config.toml
time_shift_ms = 100
hop_length = 640
input = "log_mel"
targets = ["voice"]
activation = "quick_gelu"
fused_qkv = false
inner_norm = false
residual_init = "none"
epochs = 149.1
Rows from block 5, named by matrix and row number. Rows with one number belong to one neuron. Each number is 128 + 24 x the weight over the matrix's rms, rounded and kept within 0 to 255. All counts start at 0. Numbers have three digits each.
# fc1: MLP up (model.blocks.5.mlp.fc1.weight, 384x128), inputs 64-127
# fc2: MLP down (model.blocks.5.mlp.fc2.weight, 128x384, transposed), outputs 64-127
fc1.9:128125128143128128122122128120128148124128128116157128128128123128128124128137128128128136128157128128128105125128139139128128144128135129115109137128127128128128142128149128136128128128133137
fc2.9:124127128128128128128134142128133123128117128128101128142118128128134128122128128128128128125128122158071128147109133128128128128139137132139137128128128141076128128122128128128115099128130133
fc1.10:095113105171128139185128115103113128094128128128174128173128116128133128136183128128116115154138128120108095128128128188128128148128083154120094113138139111082124211119168090117128176112150161
fc2.10:128075157128113035142138128128122129128156117088110108128125139128113128180138128130128189073128128128147128128142137128177176128187097138097128219128128128229080128128143122153142128118148128
fc1.11:139128132128129128122138120124128128128136129133122128131126117128115128128137119131109128128127122141128128128124124128124135127128133128132128128128118127145127118133137135123128128133128128
fc2.11:128118128128128128128127128128138137128127128129128128127110128128128122131132130128128128127128128134128115128128121128131128128140128128128128118128124119116139124127131127136128123128128128
fc1.12:115128128128128128128131128142130120128130120100128128128115126128128133128126122128111128129151132100128128129133141128128128134128109128112128152128128128132118119128128128128128117128128120
fc2.12:122126127126128184149127128132128128132128128128128141128098129128128128109116136140128124111133128131112128123128138110128128128128128128128154128159136128083128139128128128128126128128120128
fc1.13:128128127119128131128110120128128128128128134128134128132128128123128128122139128124111128128128132128122128128128128128128128128128128128128117128130128123128128130119128128130128128128128128
fc2.13:128129131129126119121133123128128126127126129128123121119135128123128120128130128128128128128123128128128128128128128128122137128127125128125128144128128128155128128128138130115128128127130128
fc1.14:114128175199024114075128052084157103165127179179128128055182204201118076199128076224162165128098133064151065128136167153070073057110128061122105058122033216087212128192141086168155143191064075
fc2.14:068084173138121128120172177106134184098134228098100126118139128102029128127156123168175164023177068128139069113103143111099021187171128155111128100146078234108147157229189095207255146168137146
fc1.17:128128138124128128135125128128128134128128128122112127123130142128128135128128128134128120128128128121128128129119119128142128124128136134128143128137135116128126123123128137128128128127128128
fc2.17:126125129125128128128128149128128128134121128128130120145128128132128128128133128128128128127133126123128128132139132128128119128128128135128128126128130128100128141122128133125128128132128128
fc1.18:128128128125125128128128128125128130128129137128127122133131128128128123130134125124124128133128128129128128128131134128128132132128123133128134125128128128128128128128126132131128128134128128
fc2.18:124128128128128114128132121127130128128128128128123126128139128136128128131123128132128128128120130119129128129127131128119138128128128124128128136122128134128128128129126128128118128128128130
fc1.19:128122124153128128128139158155151139132165103128137128103082118128077128128128130088118180128160077157094128128096077132107106128128166128128118115128171120100128146128128129156160062128128128
fc2.19:144128186128128128129104128128140128128128128128180128128132128142125103125128138128128136128156140128128128133100093128155132139169156128128088129128184128131215128096124128161128147121111144
fc1.20:128128128128128128128129128128128125124128128128128128127128128128128128120128127128128128128126123128129132128128127129128128125128128127128127123126128128128126128128128128128128128128125128
fc2.20:128133128131128138128117128128128128128128115132128128128128128128128128126128128114128117121128122128128128126134128128128128128128128128128128128128136116128129133126128132128116121124130128
fc1.22:128128135128128105128128128129108128128114131077127128125128128122112128157128128128128128128149128128128109128128128138157128128128118128111128128128127128143128128128126108128128137128155128
fc2.22:127128128128128147156128125128111128130128128121133128128118135128128135128128137133128128128128129128128128128128123128128128128143128152136171125146135128128144128128128128148122128139114129
fc1.24:128128134128128128128128126128126128128128128130128128128128132128128128128135128128128128133128128125128128128125128128128128128128125128128124126121128128128124125125125128128128128128134128
fc2.24:128128128128128128122114128128137128123128128118127128137125128121128128118128128128128128128128128128128128115128128128128128128128128128128128128128128124110123128133128128128128128128128128
fc1.25:128134130123128137128123128128128128134128130128128120124128130128128128128129129128128125128128128124128131128128140128121128128128128128128128130128126128128128128128128128128128126132128128
fc2.25:139131128128119128128128128133128128124128135137128128128128122128128127128128128127124138128128128133120128127125121128128128123141128128128131116125128128148131119124128128130130128128125128
fc1.26:132133128142124131128128142118128126129128128121128112132145118128128120128146128127133128128128128128128113128142132142128128131128119133128107121133133128128128147128138121123136142128134128
fc2.26:126127128128128117128135128110128117132128122118128128128122128125128128128128128127128140121117125109133120124128128123137128128128128133125131170128104128159121123128128128123136128128128128
fc1.27:128128128128128129128128128115127134126128134120128128128128128128128133132128128128128126125137124128143128128128128128128128140123128128128108153125113127137131128128133128132132134123135128
fc2.27:128128131134128121128128127128130117137145128111137128114128128128125115133120118128117128135106129128153128128137129128128140120120128128128128137128128126162128128128115128121124146125118128
fc1.28:128128128128128128128130137128128124128128128121120122123128142128128127128128128129140128135128128112128128129130128144125128128128125135128130136128128139128128128137128128128128128128128128
fc2.28:128128099128140128128128128122128116128128111128120116128140147136131128128128128128128125144128128136141128134128135128128128128112128128128128136116127131128119120128136128128128128128128128
fc1.29:128124128128128128128132107128128128128128128129128128128141115128128122128137128128128128128128128128142128128128119127126128136128128124128128128128135135133128128128128128128128137128129128
fc2.29:128129126128128128120128128124128129130128128135137131123135138128148128139128128128128128128128128112120128128128134128128128128139128131128128129125128128114128128127128128128118125127119128
fc1.30:128126128128128128128130128128128120137126128128104128137128135128149128135119125128140112139119141125128151128130128128128140128128115120136146128128134138128128118128105135123128128128128122
fc2.30:130128150128128128128128128118127142128128128130141128128136128135123128133128128128124128138128128127148128135148127128128133128116124125118108135128133114156119128128127128128140142128128122
fc1.31:128127125128128130128128132128126128133128128128122128131131126126131125128125132128128128132133128128128128131128128128128128132128128131128128128128123134128128128128123128131128131126125126
fc2.31:131128128128120126131128128128125128133134112128127128131128128128117128128128128128130131128126128128128128128133126126128132128126128128128128135127120128128128124136133128133128133128128128
fc1.32:125128128128122128133128128128116128128152128128128128124128128128128125122143128119127122128128128128143117128117128128141143128128128128128138128128128128128128134120128128128134128128128128
fc2.32:128128112128128117128135128128128124128128108128128128128128128128128117137127128128128128128128119137161128126124134128118134125128126128128128139128128151145128128128132128128128128128128131
fc1.33:142128139128128128128128128128120125128120122130128128137128128128133130128133128128128128127124126128128128130128120113126122128128126128128128125128128132124128128128128128124117128128124120
fc2.33:128118128128128128128128128126134135130128128128139128127119128128128114138129128128128133128128128106120128128134128128128141128122128128128128126128127125128128128128128128128128128134115130
fc1.34:128128121128128140128128128128128128128128120134116128128128110128128128134128128121106139123133128153136120123128128128128131128128136128128128095128128128142133128121128128128128128131113139
fc2.34:132128128128128148128143128128128125132128153128149128128128105128119137128128134128123128128128128120128128128133128128144128128123128152128128114145128113128128138128128128128128134128128128
fc1.35:111119128128128128143128128129128118128137128119135128137128128128128130127144144107128129128128124140128128128128146116157128109128128128128128109163136128128128144108128128128137128128128128
fc2.35:128128128128128153128128123133128128128126133128128132137120123128128128111128128121114133135136128135128132128119134135129128145128125128133128128131128110110145128112128134150128119130128128
fc1.36:118122132128128132128128128128130128128128132128118128128127128128128134127125135135128128123128139129129129133132128128128133123128128128128133122128128129128128125128128132134121126128125126
fc2.36:128128128128128133128128128128128128130128128128127128128128134128128128128128128128128128128124128126128129134128127128128128132128127128128121142128128128134121132128128128128128130128128128
fc1.37:128128130128129128131128128125128128126128135128128124128128128122128128123128128128128128128129128128120119128128132128114128128128128128136128128122139128117128128128138128128128128128125128
fc2.37:128126129128128128128121128128137128128128120127128125128128131128128126132128128128128120129128133113132139128126128128128133128128128128126128139128123128117128128128128128128131128128128128
fc1.38:121128128128128128120128162128128128128128128123128128128128144128128128128128136128128148128128128104128128128128128115153124114128128128128130133153114128128128135128101128128128153128124128
fc2.38:128128154128128128128128128128135128128128129128108128128122152127128129148116128128128128104128137123127128128128131132151128128128128128130138151128128131156122128136128128143128110128128128
fc1.39:128128128128121128128133111137128128128128128123132128128128116128128144128128139128128141127128130128128128128125128105128148128110128128134145128128117128114128128111102128128117128119112128
fc2.39:128144128131117147128122135128128128132128128128164133128128128127128128128128128128128128121128128128128133128137128128128128128124128143128129128135128128114127128128125128131122137128128128
fc1.40:128128128140128124128138136130123128128134128128118119125130113128128128128128130128123128139128121152128128128128128123113128128128128128128120115128128128128129128143128117124128128136128128
fc2.40:142128112128128128128128130137134128128128128128141132121128128128131130128128135128128128131119134139127128125128128134126128121145128128128126119126122137122147126128131128128128134128128128
fc1.41:136128119128128126128144123128128128128126128128128128128128124128119128134128128128124128128130128138130130134128120128109128134128128120128125128124128128128128128138128128135128128128128128
fc2.41:128128128124128130130133128128128128128123128123128128128128123128128116128128128131128133128128128114128128128131128128142128128116128128128138141128128128129128128120122128128134133128128128
fc1.42:117119118128128129135105128128128134128143130128124147128128128128128128128128141128128138128128128164128108128128128122164128127128110128128136104128128128144128133128128128132141126132128128
fc2.42:128128152128128142128130128128128128128117128128140128128128128128127137128128122126128128128137128108088128135129123128144128128134127128128134128132118103106142128116128128128131128128132128
fc1.43:179141128055151133086126135186139100164172100173073128097073128096134155128048117128153128128099156150142197158155091064102142093120152121159156128119128094170090042124063202128096063130128086
fc2.43:136139128123145148077162180128185125172220105147097128081079139137095118157088100128124152163128128142198172169147088107101135128128128106104133109103130140181091086195128136123179083143119084
fc1.44:128136128128128152112115132128128133134128132128128128118116124139119128128132128111107144116138128142128114128128128128128128128110141128128117128128128128128126132128145128134128117128119128
fc2.44:128128175128128127132128128106134157128128152128156128123145128140124113128128128128128116130128137113149121128139107121143128128128125128129127151122128106140128134111119123128128128128128128
fc1.45:143128128128116129128135137123128128128128128128128128128103128128128128128128128128128128128128128128128128136128102125128128128128128128128135118128137128114131126132110128128128128128128116
fc2.45:128128128128128128128139128141128128128128153128128145128119128128131128110128128128128128128128128128128128119128128124128128128128128135128141120128128130115128140111128128128117128128128128
fc1.46:119129128128123132128120128128128124129122128128128132128131136128134128132128128121128131130128122128128123128128140128143128128128116128128123128138126130121128138128128128124128128128133128
fc2.46:128128128124128132128128128128121128128118128128119130128128128128136128128128134128128129118129122119130120126135133122133128119128121128128128144128128128128115130115128128128135128128128128
fc1.47:121127128136128128135128133128131128128117128125136128128128128129128126128130128128124128137122128128121128128128128128128128128128125124135128128128128128119128134128128128123129128132135128
fc2.47:128128116125128128128129128135128126128128128122130128131128124128128128122125127128126128122128132141144128131128128128128128136130128128132128128128134128141128125137134133128134128128128128
fc1.48:134128128128128128128140132128128128126128128128128128128128128128128128128128124145128125128133128128128128136128119139112132128128130119128128128128128128128118128140128128132115128128128128
fc2.48:128134128128128128130128128127128122128120128135128128128132119128128128128128137140128128128128128109140128136137128134128128118128133128124128128128131128128124128126128128128128128128128128
fc1.49:130128128143128119125151152132128128131136128154114136114111128128128119128112128115142128111128128158115127128128128117103128128128128124143128100128128123128135128141128128128119122128111128
fc2.49:127128128133133128138121141128128126128128128128128128138107128115128143128129128127121125128151128136089128125115128136128128128123130128156151087128150096073128128124125127128128126128118128
fc1.50:136128119125138128128132128136128135131140110130136128128123122128128128128114128111128129115128128148128128133127116128128136128131134128128128158128142128167108123128128140128124117128128128
fc2.50:128128128117128160128111128128128123128128128133126128128133128127152132114128128128128128140122128128130135128131136126128122128137128128132128128132128122128127128103129124104128128130142135
fc1.51:128128128139128128127128128128128131137142128129128128128109128128128128128128140134128128128128128136128128128128128124128128128130128130128134119128139128134128128128128117128128117128128128
fc2.51:128125110128128128128128128128122134128143128128131116128128114121128128128133128117143128131128123150128128132128128128128128128128131113128128128128128144128140128128128128128122128128126123
fc1.53:103128116128153117128136128128161112128133110080127080128103170128110128180128128153128138128128157039128142128128126128125107126150128128074106128108128128128075128143128128128128093142128103
fc2.53:127116128112155065071128095128151128130130128128106128099128158128099100152140098128137122128128111124167105128128146126109128128081128128128128199078096128128129128128143128128124122138128116
fc1.54:128128126138128115131128128128128128128120128135128128126128122128127128124128128128128128128119128147128128133128127128128126135128136126133128128129128127140130126125128128126128128133128128
fc2.54:128129120120128128128128132128128128128140128117126128128118128128127128128123125132126128128128128117138128130134138128145128128128127139128128128128129128128129128128128128128128128128128128
fc1.55:128128128128124128135128102121128128116128128128146134128128128128128128136128128128095128128128125140128099128124128148129128138128125128138106130128128133128140128108139128128128150128128128
fc2.55:128128150119122175128142148128119140122128128128146128128110128128128132128143121144128128128128128107090128128128128128133128128136128128130139128134140134090124128112128128128145128128129128
fc1.56:128128128127134119136127141128128131128128128128128128128122119128120122140128128128128142128128124128123128133128128128115126128128128120132120128128128126129128128128128128128134109128136134
fc2.56:128126137128128124136131131128126128128128128128128128119128131114128128125128128128128136128117128138118125128130128128125131128130121128130128126128128122117128127147133128128128126128128128
fc1.57:116112128132114125130124117128128129128128119128128136134128107128128102132156128125128148128128109167128105128128128128157128128125128118128127109128107157128128144128168128128153128128128128
fc2.57:128132137130125180139139128136128128128106128128128128127128131128127162128123128132122128144145128111061128140128140128113128138128142128128148103141134111128140128121117128128128126128129132
fc1.58:125134128125128121128132128131128128128134128133128128128128128128128128127128128128128128128128124140126128128128128128128128128128128121128128128128128121128131122128122128128128117129128129
fc2.58:131120128128128122128128118128128127128128115128128126138128139129128128128128132128133128128128128128128128131128128128121133121128128128128122118128128121117128128128128128132128137129128128
fc1.59:126132128120123136134123128131128126123128128128128128128128128128128128117128131128128123128131134126128128128128128123131128128128112128128129128128121130124128121134128133128124128128128128
fc2.59:122128128143128128128138115123139128124128129128128128122127124127128128128125128137118128128128128128128128128123111128128128128128128128122135128128128128127128128128128128128131131128128120
fc1.60:128128128128128126128115128133128128128128128145128128128106120128128128128106128128128128128128128144128111139128128122128128128128151115128120095128151128129122128132128131128128111128128120
fc2.60:127128128128128108128129128132128128124148128121128128128133128138128128128120128128128127128128116125147128128128128123110128128125128128128128128130128128128101128155127125124132129128128118
fc1.61:128128128128128122128128128128128128128128128133128128128128128128134128128128127125128128131128128128128128134122128128128124128128128128128140128128131128127128123128125128128128128135128128
fc2.61:128126096128128128136114128128128119128126128130135128128133128127134144128128128128139114128128125128128128133123128135128129128128128128128128128128128128120128128128137133128128122128128128
fc1.62:147137128128128118118183143114128134128140128142127106128122108118099128125135113159128110150128121151113128146119128157067128128128151128128115156128115113143138128146124124128102136125131128
fc2.62:134128138131128129132128128118128128128125128128116144128128130128127128128111151131151098128130129119125128124128117113152127112103128116128159128128151128104128121127090126128128128128123134
fc1.63:123128113141128128139138149119128128128128128119141128124127128149128128128137134129128128128128128128128113128128128128133128128120128128115128128128125128125132143134128128121145139128132134
fc2.63:128128142128123120126128109128128123128128128128128128128130129136131128151128124128128128116097136102128125116128127128146141115128128128128113128129116128179096133120124128128128134128123128
fc1.64:135120128128128128142121153128128128128118128128139128128128128136128128121118128131128130128128128080128124141128109128132128128128140141128128133145152128128142128118090148128133128128118128
fc2.64:128136128117117168132138128148128128121128128124128128128128102128128128102142128129128128121128128120086128128128127121127128128128135128128137098128134117103139128113128133128128128128128128
fc1.65:128128124128128128131128129128128129128128128128128128128128128128132128128128128131128128128128128128123121134128128128128128128128128128128128128128128128128128128128128128132128122128128126
fc2.65:128124128128128126128128125128128129129132128128128128128128121123115128128134128131131128128128128142131128128129128119116128128128132128128128128120124128128128128142128128128123128131128128
fc1.66:128124131128128128123137128128128128128128128128128128128110133139128128128118135143128128128128128093128143120128128125167128128128142128128145128128129128128128132113104114128124128128127128
fc2.66:128132109143128171129128128132128152128128128128128128128140099128128128113134128142128121128128128149117128128128119146100113128128128128142108070137128104109128128128138128132133149128128128
fc1.67:128166135084125243101031074242218084128191054234128128132000210148226141124043075057113212147128195086186219237211050037095128128128081049160113030110251091000136128115077209169099000124002000
fc2.67:194128163040159000114128034128067163023038196139141128162255089058062082097193128066135046106194122205073036106099101171073072166184128128159111209055046150229199143143165149128121198172209225
fc1.68:136125128119128140116140115128128128130137131138128129126121128128129128126128122128125128128122129128141128131137120128116134128129128128128128128120128128128121115128132128130128128128127120
fc2.68:128130126128128131128128125124127128140128128128132130128107131128128128134127128128134148122120128126130119136128128128128128130128122128128128116133128112128125128128128128131128128134122128
fc1.69:128134115138128110128125128126128137128128124128151128135137111136134106128141128128132128138128103125120102128115135137128128128128128128113121128126159122128128152122128116118128134128136148
fc2.69:122128128128107145128106129128128126128136141128144133128128110128126122128128130128122128112128128126128121116150128128128134128128119128122120128128121122167104135109128128107128144128128131
fc1.70:128128128128144128128128128128128112142128111145095134128104114128145128128109133128137128128109142162128154138140096107141128115128119126135128068130166111113128113128106140128125107128112114
fc2.70:121143128128128129128125121128128110183155128117170125102124107137121113140112118156132123128100128106194122103154124118163145128103108128109113128143128110172076120134128128085145158128114110
fc1.71:154145143128128128106153149128128122148146128163084130104128128129121119114100128131141128137128124144128146158103113097091122117149165119159128126128128138154110086145078162129123128141120113
fc2.71:128096128120128047124128104128140133127128128129112128128128139128108118165128127129115169098097128136141126151128124128134164110168128122095128193110084132227103101116128128135128103116136115
fc1.72:122128128128112133128128128128136128128128128128128128128133128133128097128152131120128138128135128169128092128128128128158137128128118124114128114136128128155128141128128128128162128128128128
fc2.72:128128123128128153154128149128128132128110128128128128128097128127128128097128128134128142135141128117051130128128128128121128141128132128151128115128118096128128134111128128128128128128128128
fc1.73:129133123136135128128129128124128124128128124128144128136140128128128128141135118131141128128128128128130128128123128140119128128128128123128117128128128131140128128128128125128128129128128135
fc2.73:124124120117132128128146119129128121122115112133109128128128136128133128127128128128132133128138129131123128134114128127131128128128132118132132128128119128126137128128128137128128128128128128
fc1.74:133128121130126130124128128128128128128131128128128135128128116128128122128128128118124136128128119143133128128128129128131128128128128121128130117128128128128134129132128128128128133130128128
fc2.74:124124128128128128128132128130128133110128128128128128128139128125128128128117123128128128137128132128128128128128128135128128128125128128128140128128124137118128123139128132128128136128128123
fc1.75:128126134128128128128129128128132128130126133128128125128128132125125128128128123128128128128128128128128129128128123132127130125128135128128128128128128130128128128128123128127128128128128128
fc2.75:130121131129128128125143128128132128128131128124128128123127128122128128128130126132128128132119133111128128128122128120124132129124128128128128128122128128135128126128128126128128128128128129
fc1.77:128194128080255161065112185191062128133077168148128241128115129070128175020065223081186043100255026187198128060000102071161080231255233128196134181128197095111066084121086128114128201109176222
fc2.77:081081128191089094101187216071145255098172152140128196072128122224020128110097179196171128000165077169106136128026113125023154181000222061148128093128113154057255104209137069248208132064115147
fc1.79:128133128139128132128134142128137128128127117128130128126116134128128123121130136128136128128128128123128131128132128126128128128128128128128129128128128116128128137139128128124128113116128121
fc2.79:128122128120125120128128128124128128127147128128128128120128129128129128128128128128128128128126126128128128123128138127128128128128118131128128128128128128128128121128128128128132123134128128
fc1.80:134128115146128128128155130109128128128126133144124123128124113128111128128139128158128128168128128156135128142128087156076128150148134112134110127106128128143128119142124125128128128128128130
fc2.80:128115110128129128128128128128134128099128128128147128128149128128119128147128128123128134128128128144116128137128115146111132128142128128114115126102120118133128128133161133128133128132128128
fc1.81:105128107128097151128085074128082138128076103092172190134147049128169144077115181108058148128128128189175128075077128126128184160082128128152102128153152128140162128079128075078078149088130185
fc2.81:113088146086176006084150098140128128115127112128084083128144180128128106150128128104151151077128170128111094144119132089131161128088133141138128255107086128128140122150128161140116143156128128
fc1.82:120134147128128090122152122117128116132123137133128105128146128128128128144121128155142109152128128128128143128140131128116126128128128128128128128118116132128128117128106132126116128128128126
fc2.82:128131128128128128128137139135118100128149094128117132130112128131127139130128128128130128118128119128121132128128128128128119128122134128131134113128124149110107118128128128106128128128128128
fc1.83:128128128143128128128128135141127128120131117116119128110122128138126128139110128132144142112134128123131138119128128128128128117151130115128125116128120128110130128140144131131133106128128128
fc2.83:128131128128135128128115118119124128128140122122117128128131128118128128124128128125128128128125128135126128128122128128127135128120123128128128128128128128122126120128128128130128128128128128
fc1.84:104126117103128124135101128140122128128128125085128125128138150128118141147128128128121128128176134091128134128145128137169128128155089150096107128128097128159103119121164128119129128138167125
fc2.84:128128128141128128166134129128101135136117128128128152128111128128128129106128128128128138128135128128104124128128114128153139135146128128128140128157147111086128128128128128143128128128122128
fc1.85:202157129052162118070122103177128105162163106159114128085128128094128166088045124128133087128119128128128205135132118090081166128118172135175103200128089068215087033104128199128067078123147122
fc2.85:149154128104142203086128128128164097165195128145128128090106123128106125133090109128109128179149100128174165152129114128099128128160145124131114082097128151197087078177128148128151099142128115
fc1.86:128141128111128128131128097135103128128128104118128128136171100128118133133165128111128118128148128128159128128128159170112128128148094128136101106130128128128128128124179119128115128128128128
fc2.86:128128128110128041102137084129132140128146112128128114128152172128128110174128128110128128146128128128184128128128128128128161125123128122100122209128128120192128128129128128143116130130141128
fc1.87:127128128129131128126126128124128125128131126128128128128128128128129128126128128129128128125128131136128128129126132136128128128128128128128128126128128128128128128130128128126130128132128123
fc2.87:128128120126128128128130128128128122124128128128128128128128129123128143128134128128128128128128126135128132121128128128129128128121128127125128128133133128128128125130128140128128128128128128
fc1.88:127124128132128143128128128127128124128138128128134128121128128128128128128128128131128128128128128128128128128128128117138128128128128136128128128128124133128128128128123128128124128136128128
fc2.88:125128126140128117133128128126128128128128125134128129128128138130128128122128121128128128128128128128128128128128127128128128128128128128131128121128128128128136128122128128128128128128128128
fc1.90:128119128115128128128115118139128128128137117128137128128128112128125128128141134114146128128126117135128117128128128128128134119128112125128134130128128116128128128129128128124128128124129128
fc2.90:128116128128128128128128123126128128128128114131128128128128128128115123140128128128127137128123128125165118128133128128128128128127122113128128160128128128138109112152128116128128128128128128
fc1.91:127128121135128128132115128123128128128137128128127127128128128131132114128139130114128136128128128128128119128128128120139128128116128128124128117140128128128128137128128123128142128128128128
fc2.91:128128134128128138128128125131128130108129128128128128128122128128128144128132128125128134129128128128128131128122131129129128137140131128136128128128122128118136128129128128128128128128131124
fc1.92:125128128128128128128128128134129128128101128110128128128128122112128136128128114133096128136128128116128147118128153131140128128128128128128125128128117161128128128128143128128128132128128128
fc2.92:128128128125114159139128128128120128147128128147128141128128128124130128128128136117128135126140128128100128128128128125125113128130131141128122128128145128128122145128128128128133120128128126
fc1.95:128138128126127128128129123122128128128097128128128128143126128128128128128128128128108108153128128128129120127128128125143128128128128128128130128108128128127136128108128128128128157139122128
fc2.95:128128152127114114128128131134128155128092144128151128128128128134128114128130124128134128125128135128116128129123128128141128137125128131128113147128128110116128149128119134122123128126122128
fc1.96:130128138115147128128128128148127128131145122128128128128119128112128124128108128128146128128124142128128139132136118122131128129136128128127133124128136128137102112128112141139123117128131127
fc2.96:128128141119128111128125112128125128110118128139128128128145142130136128128138128113128124116128134122099122125117128128108128128128129118128124128128128155128128127129128128146114126127128131
fc1.97:128127113128128147124121154110128148120128137124128128128156128128128128130148128145114122117129103128128109128122149146090116127128135123128128128128128128126150139148157119128135131128151129
fc2.97:147128128110143101128128121128121128106128128147128128128153128128145128128128132102128128111128136165076123139128145128093119133146128128127128128128116168128128127128128128166117102128128131
fc1.99:128128140117125133128128117125124128127118134128128128131128125123128128118128128128128122126134131128128143128128128117128135128128128128128130128128128135142126128124115133128114128127124126
fc2.99:128128122128128128128147115128130124117138128129124128136128128128128128132128128127134128128131128129129128128128118133128128128133128128128128128128128128128138121123126128128121134130134128
fc1.100:115128128094133140137128109142154089128128128088099128128104164128128132155128090145128140128182150068128141147168128154168128128128086164103134176128100128118084128136158145127138128142149105
fc2.100:111128126152128190189111159128128128127123128128128139147128118128128128112126144128134143097149128130128128122144128128128114128197116128150150075174158096055104150099129128128143125110112128
fc1.101:207128128078175069100128137128101113132128124128173128101128128093086171086070127126155025109147128128120195128113104128049147128128173149164128247084101031245087048135071195128128128128178128
fc2.101:128153092112166218083128148126128093128181147128103115109137128102131151128098098164104112182128128128168168128147171137087083167250128128128100128098101183187081094162141120098128103149171123
fc1.102:132128128126128130126128128124124128128128128128131128128128128128129128128128128128128128128129118128128128128128128128128128128128128128128121128128127128135128122130129128128128130128128128
fc2.102:126130117128125134128128128141128133128128128128129135128128128128128128128128128128128128128128131127132128124128128126128121128128128128133114132126128131128129128128128128123118128128128128
fc1.103:128128128128128132128128128134135128128128128135128134128124121125128127125128128124128129130128131142128124128135116118128131128128122128128128128128128128123128132128128124127128128124128128
fc2.103:131128128123126128131128128133128135128128128128128121127137128128132128130124128123128126128139128128128128128128128128120128128128128124128128128128128131150128136128128128128128128120130126
fc1.104:128124119116128128128128128128128128128130128118111128128128128128128128128129129128130128128128125132137128128128120138139141128128121128128128128111128128128130128128128128132128128128128128
fc2.104:128130128128130128128128128118128128128128128128128133128128128138128120128128128128128128128123133140128128128128120128128128128132130128128128128118128128125128128119133128128128128128128128
fc1.105:124128128128128141128118128129129128126122128122128128128128136128129128123128128128133116128128128119128128128128136128123128128128128128145119128128128128128128128133127128128128128128128128
fc2.105:130129137144128111128128128128128118128128128128128128128128128128128138128127128128127113128114128130128136128125128137124141128128128128128124122119128120133128121130122128132128128128122120
fc1.106:128128128125131128128128128128128128128128128128128128128131128131127124128130128122123128128128128128128126134128128128128128128128128125128128122128128128128128129129128128128128132128128130
fc2.106:128128127128128144128128128128128133128128128128137128129128128133128128128132128128129128128128128127128128128128128128142128128128129128128113126128140128128113131128128128128120128131136128
fc1.107:121128128137128126128128137120128128132118128128128128130128128128128128128131129126127134128128115128121117128128128132128129132126128128125124128139132128128128128128136128128128128123136143
fc2.107:128128103128128128128125128128128128112128108128128120128141128120133136128120126128130128130132127131137128125113128128128129128128132122134128128124128143128130128128128125131128128122130122
fc1.108:120128124128128128135104129128128130128128122128118128128118128128128128128126136116128141128128128132128128128128128121138128128128128128128130096128128128115128138128130128128138117128125128
fc2.108:121128128128128128128128136128128128128128116128132128128128131128128128128128128128128122132119128128128122128128128130131127125131128128128122128127136128130128128132120128116135128128128128
fc1.109:145145151128150142128128143128130124128128128141128128129117128128128163119102115141128108115147128087128164128128128124081128131128128128145128128128134103107128113125089147128096119123124128
fc2.109:128139131128128182128128128140128125128119128128128128128128130128128128097128125135117128139150134128069128128128144132109128130128128160156131106128126113085137128122128140128128117128128128
fc1.110:061089140164102128152128128128141128128128128113104163119080162151122112149135128128151185128128126124098092137128128109206112118130128122128183048191128128066128173128128097151194129128109128
fc2.110:128128117128118067105128128108095125149128128128133128116128128143128120128128141128150128129079138128152119128128128119134172118054131128121127128128152105128127128128119128128128147128126128
fc1.111:128128128128128128133139128126128128131124133128130121128128131128131128128128131126128128128128124128135128128138128128128129128128120128128129128128128128123126128121128128125128133128128128
fc2.111:134128128128126128128116133128128123127128127128128123128128128128128128128131125128128133124121128128122128120125128128125128128128128128127128128130122128130128128133130122123121128124128128
fc1.112:139129128115128130128122128134128128128125128128128129128128113128128128128130128115128128119128128128128128125128118128128139128128128128128133128124128128128128128128128133128128128128123139
fc2.112:128119128128128132128128128128128135125128126128123128128111141128128127128128128128128128128128128127128128123125128128128128128124123128128133128128132128128118128122128128128128128128128128
fc1.113:130128129128126128128128128128121128125128128128128128128128138134126128128128129123128128128128128125132128128128124128126128128121128128128128128128128119132127128128136128132135128124128128
fc2.113:128128156128128123128141128128137128125128146128128128128128128134128108128128127128128128128128128128121128128124120128128127128128132135128128128128131128119118128126128128128128132128128128
fc1.114:128128128128128134128128128128128125128128130128127126121126128127128128124128128128128124128128136123128128128128126128128134128128129128127130128128128128128128125128122128130128134129128128
fc2.114:128128132136128119128128128128128128128133128128128128128128128128128128122128128128128128128128128128128128128131128129128128128128140125130126128128128133128125128128128128128131129128128128
fc1.115:127128128128114128128128128128128128128133128150128137130121123150130130128126128128128128134128128166128128146124112133115128128128128128161128084128161103105140128130099128127128128128128128
fc2.115:128128146128128165128128128128110136124128128128128128151128130128143141113128125128128128119128128128099128128128132114128128128128132128140157119128128102086128128099118128128128128130131128
fc1.117:135127123130128122122128128128128128128128125128126128131134123126123129128128129131132125126130127128128128132129122125128128128128128119128128128128135128128129121128129128130128128128128128
fc2.117:128129159128128129128128133128141129126128140123122128128128128128124128128128128128128128127128128134111128132128128137128116115139128129131115125134132128128125128124125128128130128123125128